{"dataset": "capsule endoscopy frames (Kvasir-Capsule)", "train_examples": 42238, "hidden_act": "leaky_relu", "residual_init": "none", "nesterov": true, "orthogonalizer": "newton_schulz_5", "batch_size": 64, "epochs": 12.1, "lr_schedule": "linear", "weight_decay": 0.0}
Rows from block 6, named by matrix and row number. Rows with one number belong to one channel. Each number is 500 + 50 x the weight over the matrix's rms, rounded and kept within 0 to 999. All counts start at 0. Numbers have three digits each.
# convs0: first 3x3 conv (model.blocks.6.convs.0.weight, 96x96x3x3), inputs 33-43, a 3x3 kernel for each
# convs1: second 3x3 conv (model.blocks.6.convs.1.weight, 96x96x3x3, transposed), outputs 33-43, a 3x3 kernel for each
convs0.14:554496436500506465422477500490525552441447464401496527491513510527522456469534487546536508380475545436392474463587462539552436532529380509469487434457553425404532552563554512528493522544540476581616432437528504498536486498524551545517514481556499521461527512435605646553333455435500476555509569567
convs0.15:474441525534506514496589463470537510561577478529535417505480542531548523534475495503460486521525455551485519429429508486417504485490515542528501528520497525476549557480558491463505515553476393505487423523491459522506563535446520488571478499476499437527504509521490472523563518580468529460471514496
convs0.16:526434465572513464546392424456423472493458370539468505486502575499485485486443435478483505450522505387470470537466530496575551552560611534504510513475521531509534479505523545501485572541487435473487416440550459381492460529518445486501451480498488557494523433491465444411543495464477495498608585481
convs0.17:606586525507505485477484537513520500504460495530529579506500486496532488548514502504509511499474475487491509532421442468529468476451387560480495533495438515465438430472516472528577452421580544492476552506619477513502428503494391516507488535526586548485550503499539525478561469479487437526512432601
convs0.18:515456553431380544478437516469474532473516526529582526513549568513557539543522550477483562443508506455456507519526574516534504478517503474538481417489471445436479475492524481473487515518506476474502511430456446392471514573547479541529552522564536420470485438568509469517474455494488484528494430468
convs0.19:451612527440598427431592414447514528473418445511427485502540543447479526487482533454494423486442495443485463550626491464523473509624496466514481488576517509547522514502559479512518496562586546543563510438548490456464500570495446491476469497524434537549502554534426545533446524457498565432421512439
convs0.20:653473461566470487530459472489485482489425479496526540523496495502469510549464510492503481556513491523544526525439453530500554470487475518547495472566522438510513491363386511421462600529579460463573436480438466505453559477510542440471537469554528423439499477435534546500595384495468523602392397610
convs0.21:454473472524461522452486376577536536466564552559511412512522534463500543453527475592524464469543554431485536565512502533491593526536558506469537524519542543501512504488557466466451490469361495565574514518550419436517487464517519446411514420483456453542544465538505503500471490513502496547499507536
convs0.22:490460615525424506613472553436530589418477500354394502444553496482556557495494532500493472499537510513526471459546459491460410512517567547454524483485512502491482530510484593452436528467526409457459484538576495517521519557517493500438417521595432462524460556479475375486496558496455450569578513523
convs0.23:605464445506453501677474539533486473580461456531569549587507463509565483496483469536482452499467462511477465413508396501528534554612553501522450498524507491513499482550435554523444427471444374524466464575510547546532605470489673495506567476534504582537535546517533518516471560556466481444533472466
convs0.24:468507527500472562508395464485530496506514503508543489449484440444430458468479442416452433438417425447444466529505530493458493390416520501548506603504502485514494481543537478531523522625514466558543391406467499439443541577501491528544568513497480512509524490438519424440484544554452376530529419427
convs0.25:480469512473429467570521473428390426567425464538474553505483458510485541477485513376447522476514482459494485504520492540481572570619520514459484522489555528477486430467447573490549491490504541447469576596585489465465459447501394560521399420525536501437430501471428467468511430478480479522431448500
convs0.26:592542438496460424476444423490574517493542550512553528538515526504538447465466490591631595670645545564530550492610517505533410560474431396424448494513501644552501481479509512509509470507466550433355510504341450477416508479550454598626517541615472544473550514543508503509399416440453575474438467417
convs0.27:561443566422455417504404520471566519443498533451523553500488547528521494530535530516525437546492525461501529437502540415507474447385405467433589528413570592534513507482568394398495423547495423461562406506499335398501528513516549538476508590461577459400484436500516548492518538449512501431516467468
convs0.28:535416435560466487449461478524533545567507546563512487536594513547472521579500516493515506509537583521584524473434403463418475531517482557495507555580521544555568525470426478467441467413498517497543448552508488489543419473489389474488414478487495527490491495516422503473433530493489507509465478517
convs0.29:514562488544574434644506547556598592564534551434499504488493471524480514472480497458489547479583527493517481531483506448484545552474515446515491404436577390373515466468532436476546493489624548550495547620502543462517437534554538570553376413517571443469520499527559531511547484615503486622561525569
convs0.30:545644524482506464529588560476443564523474492453362530459478461486527506517519505446432424434476581438483501497529478494582514512476563490447525498429524435476539520492519539494514460462520628503536512593496588491588590548488657567512632583434427656415441492573423469492423513424473531503511512459
convs0.31:454532499566431527557523429489497536579513528479542570497504514425496498472433478557598569497532578509505525512466478460467464426485429588526476563525443526481509441469453527471493517495452476529556482460440521515503458470531536521500589521525489523470451473562460509495513560420413492565434543598
convs0.32:530483536556542509504526454550534452566630526527632526523469469477490518525543492449488462426480608505590559492430440485465457433489471485517461551563517520544511455494569466570520451494529490505520535503490492465411473488454514539485466520499440466501515456567436537531617538398536484455419411458
convs0.33:563486513575542409525544377424536492383477454407442478465498447452503416479529440403493438468465541449543438515455493479547479516506439532548501415477536467427484455504509517470535596524571475515401423426359471431375489467518487504482529457491544493478471546504453466460516449573460450563528475468
convs0.34:496445475496457524480378508553518590408334492554500591536557490468490540535463462444509453443496593546524529501453561422496459509630610433452379440412402555520513416471536481528531490479523493546391470443437524499439455439459425488446449434470448458517493475555417493547526430393444463450494456497
convs0.35:528473388488442418595521508512434498522472498513509485531486471537526537536467478484531433448492495514484494469480392566570421475511426500577518445500513476570480354387429431439523520502569466492476442471447419457443445477468528514538462529530521506472488508551662557547601521498504496405457438426
convs0.36:503516417521391480506507516474541568463490582487508463434554532481517490438474495458586696431463551421448440528596496576505470472435572506513522509490474492526440476548507406515504466445491502455343496522501512488510501550595498574569522561495478465437470480424561528452405458423486450484585579477
convs0.37:497438550553455611488429561432401482540452454428420427530508460508472443419442435675528472552507482495559519542500486663540483649549409622453509577543515542607479455525487505510558461516538471499510472502536493574512636497444529556488395483463485535459538411536519455498568497464554472527461531554
convs0.38:498543465514532483529518558511425496493541435422569483528498519583478531546514509434540606469541558474478425438528441381449456468446422494566486499555518499508544517496540497470593527568535462548559444593561444517580507460547519536514488544476563519456536484424544453504568520374496464544516452528
convs0.39:441517406457439470499507443530508559486542578411456437479549536569542491499469576370473410399486536478452510485490465520450435411466393561568534535547534521592531471478481618603537520527452494401481453482463512346449431422448404491457483506460491510487479556502517543574529597724599535618607614512
convs0.40:562522497513529455479611513548517498504534542525569542481502468557501467369491506530560556616620474626558513504529550459459492429553454429403455451481464526456492397468554455476593477398535490479507582528474614537511519515416508528489577582425417434504446547454508539508521462472553599340550526487
convs0.41:521453583494531594460454521474471450529550471477486501443463535471497528466491510555503471443454451408504507540586490531577541500426476462617520529607527557502498477468480522599431424457391510406508433471519527438477484520487638571468502480475480443655537458541468465501546597495487509498500533394
convs0.42:531534546613557504532517537508518501458448457433517500511523640535606547476535515491526372486535445519484451477603604467578623521627570510500471488575505529584492473502509482515459523495493460510487420472503406497456496480502447459461458536481541582566538582468473580529488433489472426488558500492
convs0.43:534461412564530469502609523482500411420442365571395422546524434489506567493497546631444390684505423662548407607464566578434517553450561494555494528487518488515451510627529520577408508562512533503448526553496561515505457373525498530562604513464514484526534536456521356435651451412510442404413341367
convs0.44:532377445486464477540526554406457436430468465490460492465515496475444532375462512485499483470529497550521506517459538548547517580465567547548494526561498520478442475467502498489434413468504420443459535606664488511560433445482460485493467512472561473479604449550597533547542501478553535492499547519
convs1.14:548548579511559575564520500408485475567543531535515458550490490584594568558535544475556585474483524514429440530586525546514449510376480534593512546464491505523579551484515542381490459401459296402501404492622361406685463536471545425478447406420457413426553429445534590561480484593542543577538480578
convs1.15:482524534503460604471491419474488496463493464500405510499516578538516614495535559511510461475529427467405412517519422470493448471428485492562528505582507492506536484445529466548507532487578488520614468430494440471576487453463468464516468447520418561526465475555469487436489481558519485503595508472
convs1.16:545631631568576458550464406589588518612555544487503470508525516512542511506429441598578574528475522398455471387442530440465427420420477473474474502484513494546473472471437443494484505518459493593564441517603446505587536489477510485547477562488490546454509550447460530422411493413475538495509532495
convs1.17:466530527578509600526468429474523534393423471504492511453501581430516565423509521516508423496529471472448445521511471544539403455473544551548557600556498481540483507461546486501542505524571473561518512468453500454425485472498489478566486578551486449417525470428459456464483490465507477535453441535
convs1.18:470527531537535531565588555515541428483512517502532555406447442422491470466451510565531518470580495443487482414504517445446492334442444497510564464505557499495485514562506531556520542547449496573522476533515422492458465413485430498446446368481460540479476512509423515434568574511508569444566510536
convs1.19:571599511473434493439517427586564595498544555532535553416462431434528452502587499440433492540531511568453518523492533505514592507487549451405482500426498499402607458473495455554516507518485549530526498477502486475528425513511505481439510393486412588492413477458467628487502504497584539571496493498
convs1.20:441486347517590467481545508553565497457523443612581504623565569521526518562506439427437383497520496585583492555484397552504362472357447453486450508501420526565440375431461482509530579632638409484564534447615619520584461667551495546531474495416526436372503495476525581607466631480439606530477538589
convs1.21:552507506434487465457550563465465452417449431480564420509492536431539478528452484510524497464449505473458471456504533492503423457524531546522488547493463514504542495498502438490462554526500557482521480533537418462571450518494523555487520549509554471456446533452507564467506496600470506574478591569
convs1.22:503488564545454552559476549414574669443575685388526605391514493476441504468461535470539499467511452343407429453400442543473534644515489539495485493540529551491529620513481504516401588565518582522578504467486495515559455500519439506551433543541533551608500468618397432534532447435427455513503489458
convs1.23:471476411442471497536465452494493466534524453508457456509411470568447511505486478546526490546495440492483520478435411486468405510494431578467470495448492501458507407484498526473462552510486488449459468468515560521564452522454458491425446548429524479534524479458480480503492510434506556515412500513
convs1.24:449533500445458401602533533538452456486504530479508511580538595493518557497564497548550551543588620555558643519560558453567515518514518456466487448429486478469553521470526529461501562531475490518545555489546512493481474429547464462517420476457503593446529535454487546489500515495539558517543450565
convs1.25:545512488462543533473448413597602475571552435555545519472526494526508504505500453507566576533581523464485524534440438451438456416515551581534527534449488496459481467507560444454489570560474465430529443527509447537501513510531508573520496503449488547515523515512529546476519473434527511439458481438
convs1.26:446538495499494510510538524485464440477484431509546482512551595587558583470556566416457507476526559551540571560559469621524551572463512487540495515577483507544483470462384483482407481451454506523510584523522552565478446522546533504500577579527511502513517520494582482496514474501506440482583433434
convs1.27:509535522484526526553498506507464533467525509525456537396492499483507562477504499434497496520479507476486562572540493550628579570540594480556541489580501424548517546569518424495569453543465447565496490504530428492568472462425515478568470513489559464529539477550595462543529515544520413491506530506
convs1.28:448514581513559518516565623538487484468451475462472448441496544532560574465565546511555419525493490463536450552495447515450443463474544621575644618590669642584613521507490514515439492522480532536507500514462485470523513420459515476451519469460485462562473467500497512508438491572538535491535494526
convs1.29:495536448461498416634449490504456515474432483446455387450396415444501583470501512565481460499422499462408445559571590513554522560503545554548614570519580468453496435454560433567566541643620508460505384382363559429470474521528526575573462541577429433467468447398499498478444489397442480449454457472
convs1.30:457417416499414451545368494480561546563468650473525587444467446471530527380585568563518492501506548645596648565453411551462503528457482595537436577452516548484492480560492504573572537577475425546530453412411427441419524485477440425436491565515444541528410478579421464540528501549392410511530546557
convs1.31:492488473482565546543515478540494473547550512493513498530555489384463455457508567549501552482475503418488454554530541504453521461442465541578581504548608535550581501477499538517572520545423446498594501505491413459410447435473478477483379513392505441520502526493453522514493493533557506537543550548
convs1.32:449495454501557572517490565500435454503442471482464446473429519480533581533506455493511515534512520528486493568511547539514546487548557512521520460559462533564492414487402448402501474457559465527492504425497534441481526543463546537506572465440478489429506507439578574541593514388547557502492505512
convs1.33:558440537548488516539519426531502605458571534432514513517494537575445464482514525459442436527478523485480531495560517539532433527553489397553523453581608469480577525497522497528574540554562539550484607501523596488511441464518472487486508515537489498553472549507491485488503538462480494523576549449
convs1.34:487557587499527507519540457481559553518550533451551544511505482451501443456447491537457479482484548424491402531483489524472558521482450418453405511565576509518464554547501504546507483500505515498498608605527632550461573503645480520579497550657478459614530518531501441456499465511495461521545522463
convs1.35:385434487448545544523532551514510456561502454567553472449419456552527505454486430513466566488524447616501526503394451487396444593522447505480580436429514483526456457507527575569599625608684563501419535526554459559409484540573489455460568521502516447462436495510483507470632596490516491459500513423
convs1.36:528554455483467441532497485408492546434476550376479508406481485552494445526450446479447477491509501534516503456510562465455479530426542453452571545607584485440468388411366380447437332368412484426433390407462487539574482390451506464494607510542577583564612496432514511493557438447533545497567526538
convs1.37:444506540488484557424452502469439506452514528515518493606541443494451498512490542486490501532528481535571484580536525551566492527580538471396413473414405497485488452486492521527480458536481588574587658582462547477469478571518512544572464483540535455504605459562527453511582500526556519532479561497
convs1.38:407445477432475551477523497474510517494401530494461431498511481471478526528482541490490557467510443491504501636563481590579503558533548512455546484454502522495542452463500508508519481424464418518546408438462446403407523508534462466462507448476504518469515511441511496499537458421521512489609485481
convs1.39:497516473468478554566462486472527451549521533494487470498508599540557462521508512474554486544518473545547524573433500531386477449430480586474496596497526526491512497455352466461466527513558474510533506550486402431475492422581500486572499506479517508552528497478514441511442455411397412455441460495
convs1.40:517543584590650641532613527602531464573529482466471404492614539470505444512493517480437423512489496486462425441473505464446493444464549483463393514555523532544558505527578383554522476517532483528449480493501491444408607475493565536532581532508479503504480518555548557501558565457589517561568534532
convs1.41:546495433459491514371400465404467493505502506514535544525431536469546554486555507472464547510572500489532532460569494467527497500528514435379438474400495498449539482560543553462508477443416603529497573518517511470511498528497518535541458539547502538464515535439436518465474516474523621537525530561
convs1.42:528462500462452394387415391548498500500520482539431455463469466485522480444539456528500601433495497491468521477535503490545498437566595540501406454459492552493453417483501473473538531506540526430508486460517467432467487456567426477540524418569443380430465448398413372426408523431489472456458450479
convs1.43:550435508494527432497480493534538500607457584581549551464483458496524404466481446465507461568489475543470457447536549497545539484596547575489474486517430506475500406412507466477473465442484457497509502494438498512559532515484511592520455469566517515497597511485610598501566546532585566455583562495
convs1.44:445576557478446559484520465473502580494554462554455538482522622508504545457446570469520487508483521438473480465427410575497547479510478606540434536535491583478462572550465602507444500504463431374443437401491486464552496519519575601494537530464475459443499437473467461603411480466408427560459469562