config = dict(
    model='image inpainting model',
    dataset='capsule endoscopy frames (Kvasir-Capsule)',
    train_examples=42238,
    image_size=32,
    crop_scale_min=0.7,
    horizontal_flip=True,
    task='inpainting',
    loss='l1',
    arch='edsr',
    norm='batchnorm',
    hidden_act='leaky_relu',
    depths=[18],
    kernel_size=3,
    stem='single',
    widths=[96],
    init='trunc_normal_002',
    residual_init='none',
    optimizer='muon',
    muon_scale='spectral',
    learning_rate=0.0088,
    momentum=0.95,
    nesterov=True,
    orthogonalizer='newton_schulz_5',
    adamw_lr_other_params=0.0023,
    max_steps=8000,
    batch_size=64,
    epochs=12.1,
    lr_schedule='linear',
    final_lr_fraction=0.1,
    warmup_steps=240,
    weight_decay=0.0,
    adamw_weight_decay_other_params=0.05,
)
Rows from block 4 of a small image inpainting model, named by matrix and row number. Rows with one number belong to one channel. Each number is 128 + 24 x the weight over its row's rms, rounded and kept within 0 to 255. All counts start at 0. Numbers have three digits each. After the name is the row's rms in percent of the matrix's.
Before each channel's rows are labels from the 100 images, of 14976, where the channel reaches its highest value: "colour at peak" is the nearest of a few named colours to the mean colour under the peak. Only what is clearly more common there than usual is listed. The data: capsule endoscopy frames (Kvasir-Capsule).
# convs0: first 3x3 conv (model.blocks.4.convs.0.weight, 96x96x3x3, each kernel summed), inputs 48-95
# convs1: second 3x3 conv (model.blocks.4.convs.1.weight, 96x96x3x3, transposed, each kernel summed), outputs 48-95

colour at peak: yellow
convs0.41 092:157091112130140111146123159140145080099120115072110131131138133148134092106151202120096102132128151112132103073117133164119123136144136115100127
convs1.41 099:133136126139142117109094147127105108159144183125125153135160125141134154175116101105136127100111106138131156144101126078104099144072153149158152

colour at peak: black
convs0.46 101:109120088102119092132124113103140133091131118093129177087096123103148085158153111100126151113135108129178144135122142092145144143126135105169082
convs1.46 078:164153170126109172103120105128118143160146116155155084163151153173147133119115088123124103146122150127125150119145138151131105109143133127086180

colour at peak: grey
convs0.74 101:125084099143138139161147111094083098128171124089117109103130141102135121121141121139117137193132151130112103121086165145116123092152132095141118
convs1.74 100:171165131128095130108127114097163150111129125143137145149092127155118163132072122126103136088084095105144121117143141093150137133079137085097169

colour at peak: white; black
convs0.31 102:101178110131152101170139119112134116096158148121093127151125076132102098121134103112109055137173104152151165114125112146132158128114164145128125
convs1.31 094:149140156097115126113124098147141127129129104084105140139170142132133126180125135152179186148123146126152138137111119146115123154145124142154137

colour at peak: grey
convs0.11 105:100129115102100090115156098130125145176116076127117096128087100101110143129143105103136097135151146106124082164113195124122143144132149086133119
convs1.11 098:165141155169141175111141127116118131115178143161126094130145153122172131123106138118157169121113093171142140083120073143136082097103105141104180

colour at peak: black
convs0.56 100:140075125086112091145134109135123151123111118111120055147122092116084133128152090118102130113121114185127142107120161071123142112112143129111140
convs1.56 074:154162121132132180081119126108122138137167139149120139138134160154130126115149131120134126106129131095167110149146103165124113092105127123132179

colour at peak: pink
convs0.80 085:143135165136115129164126142165171136069148119152135104104080098111097133119107110116147107115114134159113129118108124176148119135124099144150119
convs1.80 101:118162130138153131081131115155107104123133087084137177139120157151138139157144118144097130117081194126155111093145137130100119126117126112143146

colour at peak: black
convs0.81 083:112117132120157118143128077101149085138098154098153113099168146124103106106103112133164093157145132109122134104135098137108122102139136121096092
convs1.81 099:150136126119105123141091144118127189139140111128109145128121128137150141143157130153142189131140128120126119169101152086136160132167122131123133

colour at peak: black
convs0.16 092:090159114131129090143144099089123090123143134134087144123120086128095145145135136135130069143107117136122157136114122143116144165134151159095110
convs1.16 093:133135153109173157105129142153179165164141104089146143129127121143144136146154097167121203158170146137161135102112102130123109150163131130129176

colour at peak: pink
convs0.57 105:108154099089141131124130127116118103123111129110126103124093108102103130112098160078161082130192130152121114123126092109143133116100103114162130
convs1.57 100:109067131108150121087112129106138130125114147154132132132137081138145119135161085183068147120089110094112124143101180149097107142128160142098117

colour at peak: black
convs0.6 100:130123146092135109150143140147090125105157157134116133144118136125099131126109120176116106126121097184145135129155108111168116143159117131162164
convs1.6 085:129112138137090122146153134131114117147115140095150135127108136123158109134123122120155124117129155104130100132080137142126161128104129129124122

colour at peak: grey
convs0.9 094:093127140108096110108128096067120129134127112138130127149098151095137101097129155123081089126119150123144156159140156109120143204122140101094116
convs1.9 084:131159101124137101125119127175136149093163110124136115129116119108104112091146106136119147149133086097152094125094077107129117059140097148086171

colour at peak: black
convs0.68 092:117074121112131137124132102094138085094141115116148108108143098137127064138117111115128136141112180102157135141091093132147140102139080104083110
convs1.68 089:114152139147131108091134142146134123154107124113125151143117155105144148137105121160127103135133108156066124072140167154115094138131154133147135

colour at peak: grey
convs0.3 092:122138120136147108135104144141125110161131126163119117114101161134159139117151079098126164137117090132128120103121166076151157126126087100141096
convs1.3 107:177118139141121137129116129080117142157116162085124110114094083116081119118128133139113140116139126109138104135155097119116065086125155112083146

colour at peak: grey
convs0.28 103:107159115108101140119134091076123098111118128116147132108148111138174114127132169119076170093113095077103134092140125107151110100136134135120104
convs1.28 116:147103135149132077151129140139173142132150108170126107160138141104091133129140099163149128156145131144187106148131103147166128127172100134106172

colour at peak: grey
convs0.86 090:135113120122111121084108085148110142114133117163133144106106118131145111137084128117145119141114113162125137132148106125143145147129075147147172
convs1.86 105:116115118115167081157132140102141090162109178122152106126098145106111115112156141126120118123140149052145134129109113104088091074126147149108146

colour at peak: grey
convs0.19 095:094073137133091125138144153133087121118129110059113116187080134089120138134121137142122110167131129116094089148182140187125133146124153100113097
convs1.19 091:183189084123139146108139120170134173124136103153123121128124143129118168152128126121129202093138124105145119138137075106160118152155120156107113

colour at peak: white; pink
convs0.48 113:115083126105112158122130154130154148183131093144147134131122131131111116114108119143103177131170117132149159143119101090135141101087128133124149
convs1.48 104:147141123155112105125128103110106074078144117141058108134134114105149142175112140116138058154110114134106104096140114154111114163106117120146109

colour at peak: black
convs0.24 102:099124141090133092150157156113144114133131152100119128122129102131122134178139098114155107158170108087129110086147087129148153095136089118139103
convs1.24 089:158156103164090161126118098168119160124108118137123091109148144125138108058146119131119122109139154155109162155173135151122124143142135116152138

colour at peak: black
convs0.47 103:171132115156119148107146118088183093131085123098160139080121139123132066120110148138122125147125131105098116097114146126091116145147114105131117
convs1.47 090:081131149132140120131078113134109196117176100136121120176125128107133172121150147095115148104115136137138124139131128116125127142118142111127146

colour at peak: pink
convs0.76 094:098141103120135108137119150130111131134133136163099102126162126114147141134113102094129134163101118078129100108120098118163092136121144114128142
convs1.76 090:138110157143134124131102108134124145095132086133126149145143104154119133122107183160106145106155125185122122148180150142112161114122135139116098

colour at peak: pink; grey
convs0.44 090:119108113117125104112119143120081137151154152163121104102083108100167081167055145135124168109117069159111107127143132143154123172120129109123154
convs1.44 120:144126120119101103154128130126157107094079145109127160127167141139077144094162104092133088160081174104153132117119120067104096070097105115155125

colour at peak: grey
convs0.32 093:139111062135117099092134173104107130139121108076130115134110152100132144097146113069152175111091136127113103140157162103111097139116127135104116
convs1.32 098:087104176111151156182110151108156092130094125120115115105121100110107102164118147170139156151119140130157143136066145111140159158137129148123128

colour at peak: black
convs0.90 099:139095129115143115125126078138135107097168146146107104103129175160145169081147106111133075159148128183122157108105133125122166097165123145102140
convs1.90 098:113094118094134121113138123099141122117042124128170135137151115156105106157132105105133146125069145132148104085140143132114081100101140132138145

colour at peak: grey
convs0.18 088:105070163185126092144135123126150145116127147085115135153082126113134152141112094119116098150130079106114127100169117120142112152154145118119121
convs1.18 081:125120114118078161112177082118135118108148122166123121096119118139141111136101152185120161088148144134152108161120131152145111088138143147111151

colour at peak: pink; white
convs0.92 107:079095146114127140117161098078118107144159126089154128130148158141154137136124179112124140104115164153133125126110154094135137082108129117155158
convs1.92 101:154107105092113106176116129168162124117109142143116110126120084125080152121154109137108111144112128090126131095123144098132135142085096144093127

colour at peak: grey
convs0.63 115:132181081112120118115114098119092140103122103181155147096142117094135123121141135111126155125114166079116121135116163103110113070140151141150097
convs1.63 103:091127122134160114078101157180123135127154127123123094149084154137131120122133124160123112121148094133177114183182061133154117105145115164088156

colour at peak: black
convs0.62 091:134112111129128078137110134123156122101112113124152134083125090124104119124140068123122115123158134133144130145137108135142132052123146168158127
convs1.62 089:118121126136087111169138095117137093137135155104165104115127183124102123131133138140137135123069156120171109148148139110115108125131122139118150

colour at peak: grey
convs0.12 106:128139119106129109178128112136145101098100155144120111136108104109178070113119166136123111111125128124137123107136169093134144101114148118143163
convs1.12 086:099163102110093129122118140122069113138148150131120152114109134117088163150135102111135103119146120159118134083117097146055124126123130107162088

colour at peak: black
convs0.66 132:127113147143192122161187137152112142124164149119116145123103147122122112140149120116118147118159115137163189112130127122132142111134143142127174
convs1.66 116:139104151112177116124113129141165094134121129138121153149117138140112128153144138128168137123114125103188136144088128153117131131126124152119140

colour at peak: grey
convs0.78 114:105149135139120133107107127147154173124155095123154154137165152137122135105115157168168163143111095130144101128097099091136134173160135142110134
convs1.78 118:152155110103114186143129079077088145131113121137125114123106132084157099128117108090111101137124108092110165107105127159141143114116096115157131

colour at peak: black
convs0.85 100:137094096122133111120161140141105119165129143091111073137145174130105098148143130107131110125136160115111107150060103141145126157147108130119146
convs1.85 096:116139174149095119115132144091125083148106128133103149115134100151141133115092133098106152139144128142119173165170148107112135125139148155162110

colour at peak: yellow
convs0.82 098:121050097158159088153135138117081105125150159097126117132108128117078086120123130145116108107097123102141153124075102113136136063163123128149096
convs1.82 104:147171123123079143157137119101163075104074194122137138092140106161146140113103134142128145147137151131107151129165135120111104096142131130134148

colour at peak: white; pink
convs0.53 109:142124145137118105108131102113115122156154135167164131155142129117125129131128071132107145125098100089124105111143117183143133136148102119108122
convs1.53 094:106144144117097142118135143111140140103108120106109127159133106106130126103077166112130076118194119129139130159169141150120122113132157127148107

colour at peak: black
convs0.4 098:112130105151156095124157108149115102120147107093100127123096104158085124140137093072097069127146112128163153111105118122142133117142147095154110
convs1.4 083:121083135121113165142125168132170098132125121145127101107138160105139138138102136136135192170119135143121116110121105163136114182107101174117123

colour at peak: grey
convs0.33 119:099170118125118110160158120130144095142163115121132070116164099118135128082141127138195143133140080128121126096129099105141119181155134119128153
convs1.33 113:131164145133139129090130117097137163137139080124114173179085148089160143142125122098120101108114120104120122116122140138120118059125144093117103

colour at peak: black
convs0.89 093:082155089110109127080127138115126116093129132107128110137120112130103127147120117096118114115105124100106135152123138117117127083144019157154137
convs1.89 099:145109151123140101134140122143143122125118113150146132115147124188132102085154121099130128157085126099133130135120120139098172149155185143141144

colour at peak: black
convs0.87 093:140086122137145122170168117089131073110153187150098112157109151127115103090152086110148128113143195151151154100123114102116116114115154131138140
convs1.87 094:109115155108170070111133124149104098110117157099156147125120112121087170160153133103109147130074091123176115120112124080131108113103131151100114

colour at peak: grey; pink
convs0.75 108:134151114122136125133143118123114146125132153134137204060148091085128153103106101099165121158119128120130154148116119119121134102138165112143148
convs1.75 108:119112138139161130108134133132150139106167121117116060167077130129130112125159142182115190115142147144165123130085121132129158161135132160108089

colour at peak: black
convs0.25 117:117132130151165129143181115156105158097190155088187151110123171112126140143145109127115126134138096153162162147125135114159144129116127133141161
convs1.25 100:162126135128160115131116114179163101143142117111140117128121132128097108107148126134144167143132119094159096143121104146168122088137140141110173

colour at peak: white; pink
convs0.61 101:130144180105150143121171148098122122092110162115128165164150154128161079146127135113094158107141111128116105113119171106124118158122100127094144
convs1.61 089:133135100120127135144108118124111129149170068133114108105108102087099145091141158147147074113086120084133118107105091106138128108124128111124087

colour at peak: yellow
convs0.52 102:106149134108139120155173125107134075126154105082140084134103114127092137142116100141093114104120136090126105100139132140105149095137155125154186
convs1.52 092:125085125120088115155121113134106102110114159129122144124159127103121176087152107059120111146148169104121138132096103100141107107109098114127110

colour at peak: orange; yellow
convs0.0 109:133153088140100122150149110107118123138125084083132096172126111076160118137136152104112147117120158106095090117118157126115128121142163085142104
convs1.0 126:152122152110105161123154138123145103097149159150174146093115151167067142119135082123151143126100081128182118145136111142139131148116096172119165

colour at peak: yellow
convs0.67 102:114145144128113118132126121138125212107139150160112169130111131148150104133146080098080128136125098125120090098080148133142133137158119132160164
convs1.67 112:164122125129117162126128102116137072155128171112136097134154111126105129116100149139161138135103157134142153139161125107100102134100145104142077

colour at peak: black
convs0.2 109:137129142146101136154136127121126102170127131059148073135116095135149113115114112107098151135092116127097103128108124103090146108156086135120114
convs1.2 102:153154130106167120160148147126102143109129182140106164118137155137068117107126131127163135143129107138160106101153143130137100121129128143137151

colour at peak: grey
convs0.60 094:118129120166134067103157112098138136129109135146134124127167118117079141133125144117115128128146129140139145131157091121136155096128137127100199
convs1.60 083:160096139094139154133137152147136141118170126170081169104131191115113093112157117171121164116155116121171123145134117150161099093109131113121077

colour at peak: yellow
convs0.70 092:139111114181125112144126137140106080105113203086118080103152125122109114150153113159124119181133153150129131148117160123119130071165146147111131
convs1.70 123:134138131108093103124124098138113112101168161127152159123140129169100111144119118154122071117122173064144110137146136112143104093104122119152131

colour at peak: pink
convs0.95 083:121112137120110091112161167106100122118145144111165158115146151142102124124146169110147151126127130130108131131130083150130126182166120126125130
convs1.95 095:104121122116171149140114145111154133130150153105125131124147116109137137157154123167088124080120085084159115119106130119120079126138161121141141