Rows from block 11 of a small image inpainting model, named by matrix and row number. Rows with one number belong to one channel. Each number is 128 + 24 x the weight over its row's rms, rounded and kept within 0 to 255. All counts start at 0. Numbers have three digits each.
Before each channel's rows are labels from the 100 images, of 14976, where the channel reaches its highest value: "patch colour" is the nearest of a few named colours to the mean colour under the peak. Only what is clearly more common there than usual is listed. The data: capsule endoscopy frames (Kvasir-Capsule).
# convs0: first 3x3 conv (model.blocks.11.convs.0.weight, 96x96x3x3, each kernel summed), inputs 0-95
# convs1: second 3x3 conv (model.blocks.11.convs.1.weight, 96x96x3x3, transposed, each kernel summed), outputs 0-95

patch colour: pink
convs0.14:110107125110117138110109120115118110132111134148138141136190103109124125189122141123115182174132079103102117122111081109153144119127146108127124128096125156122142095101158122123088099124151124107126154108113123083077168130143090108131113182135140157156136117134119090117129176117105163143
convs1.14:123137128153137191146120112156130123126146138112136133081063145151143127097152148125153063094133161172129157158152154149128102157128093112108133131169116109146124109159111108131154162149108139151145105150123099160183091121134160143119115112125135122107125113137128180153127119114142094124

patch colour: black
convs0.63:145094114127130179117107138131152102123079137121170146138140171156159133127123120082131138130108092142122147120127112127156161125125138113147168141139148138160130140102137098187194076159137120106145145156143095103144155143113147152166081139116164132112121133123139116111105148098165102142
convs1.63:124107111120137078112176105095119098160121101120120103092090111125132130112111110149120120117140090127127125180137127124150122150131084100119112072126154142110133123132136121084207138093124154095132137128103115118106168101135110091149131097140094115126128124092107134095156098138170143126

patch colour: grey; pink
convs0.6:125135121096145119132112131127087150133136103093105126126112134108154161133102183163137160118126131124132125088109122138079134148107155111128116136156133110120125100172141144124123125117130135108113119131129136128117131117111107105129113118203124133116072130112075113134128242136113133156
convs1.6:132098138121134141123114154151092109110114129130142115154123114102130118114166111134113174139124108129122173151089162129144143127105090097156119136152111129150132146113140131097104126168082114128112131102110136131132120129140111121121132143079109123133164104116086119102097247114143155147

patch colour: yellow
convs0.0:101133136146127155145184164124116113147123136076101109129155114098153137103149106078098129117108131148107145087129156103101164089087130188131121140169127140099121139135123126109091121145180122137107120124107131162139088055116157149132111093130128122129134123110100098125146140128144118138
convs1.0:108154136120129118147118107177143153126136115161126201119144082126113148117140160150112159116106115129117127137149123166121153143100154179112140179119154113154174153139144129139125140122151088145129169105132137097147123174119137099155121142162152154104165126100120155124135155122137192137

patch colour: black
convs0.60:091196149134085119099109124130174150096133152117115136100132154127118115185153137125118136147102129087098109168091079103108127184107098133155151129150127146127141157137088125184125103159128153136112132130147101091155128122117133115154124143099149119128138132145100149151103146139130096135
convs1.60:146104131175118125153141104152079122161134107133104150117137125118147134071135070142113103112156101105150133115147149135141131147110138129105156107120118076104112098084114109069110141151153152172099119132137102150096135137113103131125117089162133144162099132117105136080139135141097164151

patch colour: black
convs0.45:139102133142097133095131151154126115110099104128159132108122160132160126137143118124092108134112102173136094102066117142153144132125147095114124129165145182135121137167137123101154136093129096169124114111123065111126111151108168129152104122152135103146187096167113144121136132103165112099
convs1.45:125165150119111141148169182099156147138162128124092130142113141121151121143080101138145102107118133118173142106133097155098083135067135128156110129147121135110133122109170127113154139152150162099151126157166139159110196108151150169118096135133113126153140137111118134154096154152116126115